python train.py --horizontal_flip=true --method="simclr" --inner_norm=false --projector_hidden_layers=1 --lr=0.0051 --nesterov=false
Rows from block 5 of a small self-supervised image encoder, named by matrix and row number. Rows with one number belong to one neuron. Each number is 500 + 40 x the weight over its row's rms, rounded and kept within 0 to 999. All counts start at 0. Numbers have three digits each.
Before each neuron's rows are labels from the 100 images, of 14848, where the neuron reaches its highest value: "top examples" is what is common among them; "colour at peak" is the nearest of a few named colours to the mean colour under the peak. Only what is clearly more common there than usual is listed. The data: telescope images of galaxies (Galaxy Zoo DECaLS). In brackets: how many of the 100.
# fc1: MLP up (model.blocks.5.mlp.fc1.weight, 768x192), inputs 96-191
# fc2: MLP down (model.blocks.5.mlp.fc2.weight, 192x768, transposed), outputs 96-191

top examples: edge-on disk: yes (43)
colour at peak: grey (63); brown (35)
fc1.649:552454508541469472554505521487503535519459458426538481462446580522503516489493461504530485455518576542513517531461500506495544613499470490491481557535578411506525491460543480505440566543508435458452528535547486525503524493488481483433512493472539526498375502526443529535524560537540523456
fc2.649:473532475454470530511558521507537440450488544558482500485528495519457511548465534456506477515487437417540457517528480556533504482540497488590467524452437560538491486520447504503484587505514576513508532492512501463526479502402514460537477442522493524507538492439464477482461463498494510537

top examples: edge-on disk: yes (44); roundness: cigar-shaped (27)
colour at peak: brown (84)
fc1.668:460574541387519481400475457565470514530519526569566552506450537506561480427484562487445464487492455512526480583537451452522465452522433540563502513502468521510495486488536516512521548451538550497513490530506528476556503515594542467531442494470523492492530520569496515454455505473479460499
fc2.668:547473518411489466455472521492539523511580557451400539482522490472574532532467469574488475548433467518484536515380452498488535526445464503470501539507478509568512498490491514536518515481503476483491477513502526454543517656470525478520517490486523535476506509527433542455515546496463525524

top examples: roundness: round (41)
colour at peak: grey (55); brown (44)
fc1.516:531478510506535483428551571505501483488549474404571520558521435478514518511459537543560568599459502451473521464509513510443530492470572485571463499575532506460545566515467479494527548472569514497468472500524463488488539488492520474515474481518520492497469419466520442510470451491532496496
fc2.516:507505465484532507508483519526493490481488500410525464438486530498527437497491482480464496487505486479495523448478472487507545485505562463519467572517511440507483489499514505534534483456479451478513426463438423398509460511521459483573549455516495485535479278483522479392496464461534514507

top examples: roundness: in between (61)
colour at peak: grey (67); brown (33)
fc1.713:486491510500507420486471489504556601525514416589546502517539473512530519509483446457466505473530493495438460446543533501470513497514470558454479472599540433476489488496526494509526436464474492491476523468497500515492495530501493497517509525547472542581530514563537465442498541542525530517
fc2.713:487520516419460363464555510537508482489488477556509549547507495500539547501473525522532568469614505509533475421524552532491462524572525494483491500487469509479522436456458544472532494530558531465522569462545488526494576527563429527569503474539456507472517558481519537532515532514469479469

top examples: shape: featured or disk (80); edge-on disk: no (79); bulge size: moderate (35)
colour at peak: brown (59); grey (39)
fc1.191:470545461510471521520501483503560481458523501565524424484515463516564474497459513431522509493485470508419479497461490459506531513389511433506569522524500402568505541521468527489445495472492518494507568509538546538465378570458499463543487523500548549459519489489475511503503514502401462506
fc2.191:486544430470496505508416519454403453561547427509474460486434499513455532568466452537486522483502488457536532462495460504515521488536453509436463528497485520526488492542473499491486518498494459482511507573558418522504463502474497525504537490508541508514519533518506390574551509415542461493

top examples: edge-on disk: yes (40)
colour at peak: grey (74)
fc1.386:479447422528656491482455452546472518545465540521533529478560514484582510490447462484490491470501510477510539440534567509495531511518495416527454531528507438529529496533501500492495435383508449483495594525511512492487488559551458506519553500536577573532467527506499482549533529501536567467
fc2.386:480450504421532480447483456506519482452474541498485529532480407511430503487467472507401491524553496524506413489516498522538477498534541507507471506517546517532481492466460481437437499444472531539537509444532614530503493485439509535549502464499463489503489532554513405453543532377449465481

top examples: edge-on disk: no (88); shape: featured or disk (88); spiral arms: yes (76)
colour at peak: brown (63)
fc1.671:503478574520519471527526611529519508541511403515536531443491479436434442476573545470464534512446557419496454557568511457525532501488487520455520474525515589540506529375537502529497556514543492449467548505465547508548442457495513537426474488510526511498472488535538472536484507527547476497
fc2.671:460519455517456487470516417439430486442525498487460527550566485600518537489514500466530418543507472533454496511491479532420458553523469512471548505462449448489553535544468468449557424513516534521471500548532495472409488509503547474516533490453469484536525493527466470500474539477419513462

top examples: roundness: round (43)
colour at peak: brown (93)
fc1.83:522527460533483495485443470445559569512509524436489471425532508484516466541509485474506533544545472473564412476502446570539467491562553536492520455436513456454487439498507462553476494471412521483499495553552481501419482409491508544522525473529504463491494560533454517591518478449464512501
fc2.83:510537464519589461473509482436515496508522456494490509589576483503499419525553477524459498441529448588520480485387471527485495502555474507486484544456478473490505470560534520576463539547462351464557517519542498537470504488477562470461503584578544504636509508548499460496511467506475521533

top examples: roundness: round (75)
colour at peak: brown (100)
fc1.677:555520472479446502473539519502411542475512522412533494512552535476509501468439452475467497483488442573523474461516451606548513470586579529467471528470533432484522497506454507519416444525515454460554483565404519463569552501545510472474495499533445438493497514442494493435545484495507480527
fc2.677:493513477501596513466496501473468542421448545488472559658554527505477553452420497508494459483535469555525512473492523479441511603485514515500494523450420502465506496458471488466430474503517477515476498507406477564496512463497503567499469471430531425446474540519488638485537476384529501471

top examples: roundness: in between (62)
colour at peak: grey (88)
fc1.287:538448498513575406505451536572492538470523553513510483494555435395514496516480441521505545496459485491509473483535484544450496521489523453386483473415508455511494466491577527474497514507566454512487455545507503476480492625536456543520497497496500516546531522481511533419471417497553531529
fc2.287:453478534540488562451392491443506460520554511568503508511488422500553437488496543439465585493504519463500455464477501494450503510525561506482496505452363524454521569434535503470455511411496533431484566531514479561510519468482525479496556458499555432465504548438430546492493527574488496514

top examples: shape: featured or disk (61); edge-on disk: yes (30); roundness: cigar-shaped (29)
colour at peak: grey (50); brown (50)
fc1.363:536464523524495521442515491559510496475533615458506577540501560400533477539467529555545503461527495493476477525465434448520496546470461513474491447407522459537517521471524485493595489437530541495498561469536511472462554529547537403544471475591500530567490499466517467547435532508512526542
fc2.363:502544492471555553520421488543505542509479518411462486509433531497543523479480478516460606524449443581478532586468401500512517501505529496489535562534575463562474456501484497553475419536500471483492504483513484479518497532546487541466555494461447520468440506631521487382441526507535496508

top examples: shape: featured or disk (90); edge-on disk: no (84); spiral arms: yes (63)
colour at peak: brown (79)
fc1.708:524468526496502533514447546497511430477401408462537525453531473484559536442561600443441463493480525513545465515520494595464483440493405550511512470407507533552538501542412498507481453554471457571568487477445487441492439488494545515475517533462484469505500539515531542447372469536430533512
fc2.708:403482565575516492478489518446514493506537561569537500444540557512492481538527494533514500537465486511554510525495491488528484472494589451512444450468500469513518522544443559463513479586487510455547518497542511475451516563523550468571462558503504469484551415506508489530588465544431529466

top examples: shape: featured or disk (70); edge-on disk: no (64); spiral arms: yes (58)
colour at peak: grey (55); brown (45)
fc1.367:517436484526526536466507503520441482514476420512565500495476515571545438602510473542540385487497538479509466499482510517516527487465455597489492477484513524458519477498527496459450535541489426557501508518491455437481479426485557492429532518474514498514515545493435579526439510502454465506
fc2.367:490503522537475466555573441443552480503504453502490465486568551537493547484499585485570490517405589500488441528547536445492520483473497478507560404539620510480467430551470535443542460511434481577496534508515470498507470512468532522499465460486460491508464477488484464485472446536492499485

top examples: roundness: round (60)
colour at peak: brown (97)
fc1.599:569454431572498558444474551557414496474498522453490508528502531580534583522546464478483518454497436495488486501503473574506465481517580547490535525423497477470497492443490464476417409507490514494470467544465556480525539519471497492517510519550501489537454489553470506547552484489509490520
fc2.599:478516527510597488417510470433501566525456459487508494532495489513444476463455459502509406488504436608548466467503550416505483596512490508468453467445458506496518450495474508526506543456510411480421530431465491542420514444511572545486471484511534479508478517524521537535515490498497506491

top examples: edge-on disk: no (75); shape: featured or disk (75); spiral arms: yes (66)
colour at peak: brown (68)
fc1.318:449463476562553470551540519461511560459502481430492551442482502442387558526441528497544522466467523442540461518510485454495489538574465514482544514504461498428512570556570497485474528527535494493480500448504585477534535551487509438478481480527468523530465490555490544482477552469522511573
fc2.318:540523488510499443531525491539546436543454473567504539502532489498535448532616506459479534508522528506519495521458519473469532456473473508557516468486505566566479498462510507504536498430446553485644485446483522504535459475485453519460509540399517530489547540487497443478502509567504489468

top examples: roundness: round (52)
colour at peak: grey (100)
fc1.739:519520597439473492477448551511585459523477490486541570546512440513535468479487511498494572484518469517480530570472549545489471456507516467491515515541429525521458520477487487520521564482455489465459446508438435483554555479508472556486449518471471507476459528576551507508434573533554546464
fc2.739:531544534546492564501569466495506524538524467574483479479529522488563485565469467507605464459567544470448462496477546549576442456480543475497580489548506546491471470462480524452496482534445439482471567498523469535539487539537508499494547641456464572539535521459448567503512476516497541532

top examples: shape: featured or disk (62); edge-on disk: no (61); spiral arms: yes (47)
colour at peak: brown (38)
fc1.312:467520479517399474516537467412482480472495454583519518511496519515382463548507452537483491502481585573480508486516459503486492541563506523444483405490461469469482534492482552480536455508531507464452505480444501489488499469449513533533448501488549512470485607501519554478518420547521413506
fc2.312:528470538523627532535532551590575524513445566445519500526544531508570578495504543464464505551576479485509512539493517488457494492488538491565549518529542516511516523529550450508446545518463478515509527507526519516562538534506518505523534435535412534512450455528461489509506508391554556470

top examples: roundness: in between (67)
colour at peak: brown (77)
fc1.135:558494529468573437497553535401491494462516525552429530524502446450523494542485484483489466502497546490513459468504459517469484523446586544456457486546522458490529466477464520541548448476522514488498465557397478488459466524502478486469494503521499508545541509537501472463540534434479534521
fc2.135:505517481533485571494529438514488502423490428498436471429558447510478411490509446581481522497459539412563577452550426517488519441431521487480390513456477509452476487463492503506455522449558408420515471523516553562491483460520480470506522459526495528521526504472471455560523523550550519486

top examples: roundness: round (42)
colour at peak: brown (31)
fc1.30:469465400536520473474505433523573539474498506494561533485538542465528536540527478445474424435510488455465428516476542531447464563505495466518484472595551473424498521567539545423497470493510475492526498561547504576558596444463516464528473508466468453501523514525551529493463487525476520529
fc2.30:503609542457464579531519506514447475532527536496522506543476503544486491473471519529511559542490486522525550471512424472506505399551543514484516564478499584608531510512536425564500543533460563536523515527499513491497465505502422515497518523541548566538490553520474491552593513401500490455

top examples: edge-on disk: yes (40); roundness: cigar-shaped (26)
colour at peak: grey (63); brown (37)
fc1.352:513495502489517528442452488448495529528491636497439478529510461397394460517449494530468538462522570533472536533507434479479485495531545442514501457554493537532466483447485519527566540477480484502549519482510496540484556570491581464526511451469465526479525472506441542537494449496461552470
fc2.352:476490544480526523518509429487525445501495437446548569533452513514559566448529483504546565574475566528514491513510547469525491536476499537492501495433568503452512493493507404467536424501426519582496525526484536474508490479535473533454535516496513508478419534534550542502443444464564517514

top examples: edge-on disk: no (57); spiral arms: yes (52); bulge size: small (30)
colour at peak: grey (97)
fc1.704:528504582535514508539546481528519498473567533492492510428476541529468508527438500487498550561551584413531543483468509513469471428518469511518525544480441523530503475496557465507460476474500482542429460478535493532569479471579482602512466425490502461514530456533522472553525491478517494513
fc2.704:472501529483506412585502429501545520497455523438456466463459461512448505457503457562536500481588401487526491521517457479470524462476512495482493444564592480458487461508497566515520493454561492457590451553499520498499513539496436458420518506557482516480551527513480536477517523526515485448

top examples: shape: featured or disk (67); edge-on disk: no (61); bulge size: moderate (30)
colour at peak: grey (53); brown (47)
fc1.52:507498492473514559493492524582482551511498538457534566514556476445536521497530477529482510485483463508526537506480522522571482488499467528598525482490475513537449429415502506492480471467420464440439497488488541478557573471469453494527438516572540508534517503523480528505453621481480471581
fc2.52:490511497484442469491455488496507453451461491447497537395488518515414492515483472492480496529482492541450533460474468479485521522558464506491529531430530409498552504512513514480519513445454445526447529529514393505508550472453490486546509446459509413451480495560503533493471525478458404433

top examples: shape: featured or disk (75); edge-on disk: no (68); bulge size: moderate (29)
colour at peak: brown (30)
fc1.19:499527409474537471475522559447527504511559563646522457490465488414543449488552510511487491479541525508523558505514496514481510439498424494441417518520513417485481473549519470478552504568528528516488526546484511519447485557502479551505492562510481500556502385452507546474518518484516460523
fc2.19:468466558467433482539477489560421458538467411461478475524508497522546520492418482547488514537484500417438508466555505445491556562476491439444480464513496542509588555485455483509486508541510420549559528465508475506481508503503481507513498513504498518408541492505500505514418511591414537536

top examples: roundness: in between (69)
colour at peak: brown (56); grey (44)
fc1.395:542478493487548452490476443541557549478538561547566466447546490590564493525542450457536500441567486529468518458451523490518486467476502558537517512421506504477493447449576448480432434485529515512501494439412449502493509492505439513478492500517516555463491481493522529515411504492472461594
fc2.395:503485533562480381488537488507513452472503496557520469485497522486513419490512475468486509522564541459529432481475591532473531464504535500502548467476460454467454502437523494457445493460481605433475592513517570495486430544522462497436501510503523531470501477500495512481479491476556536520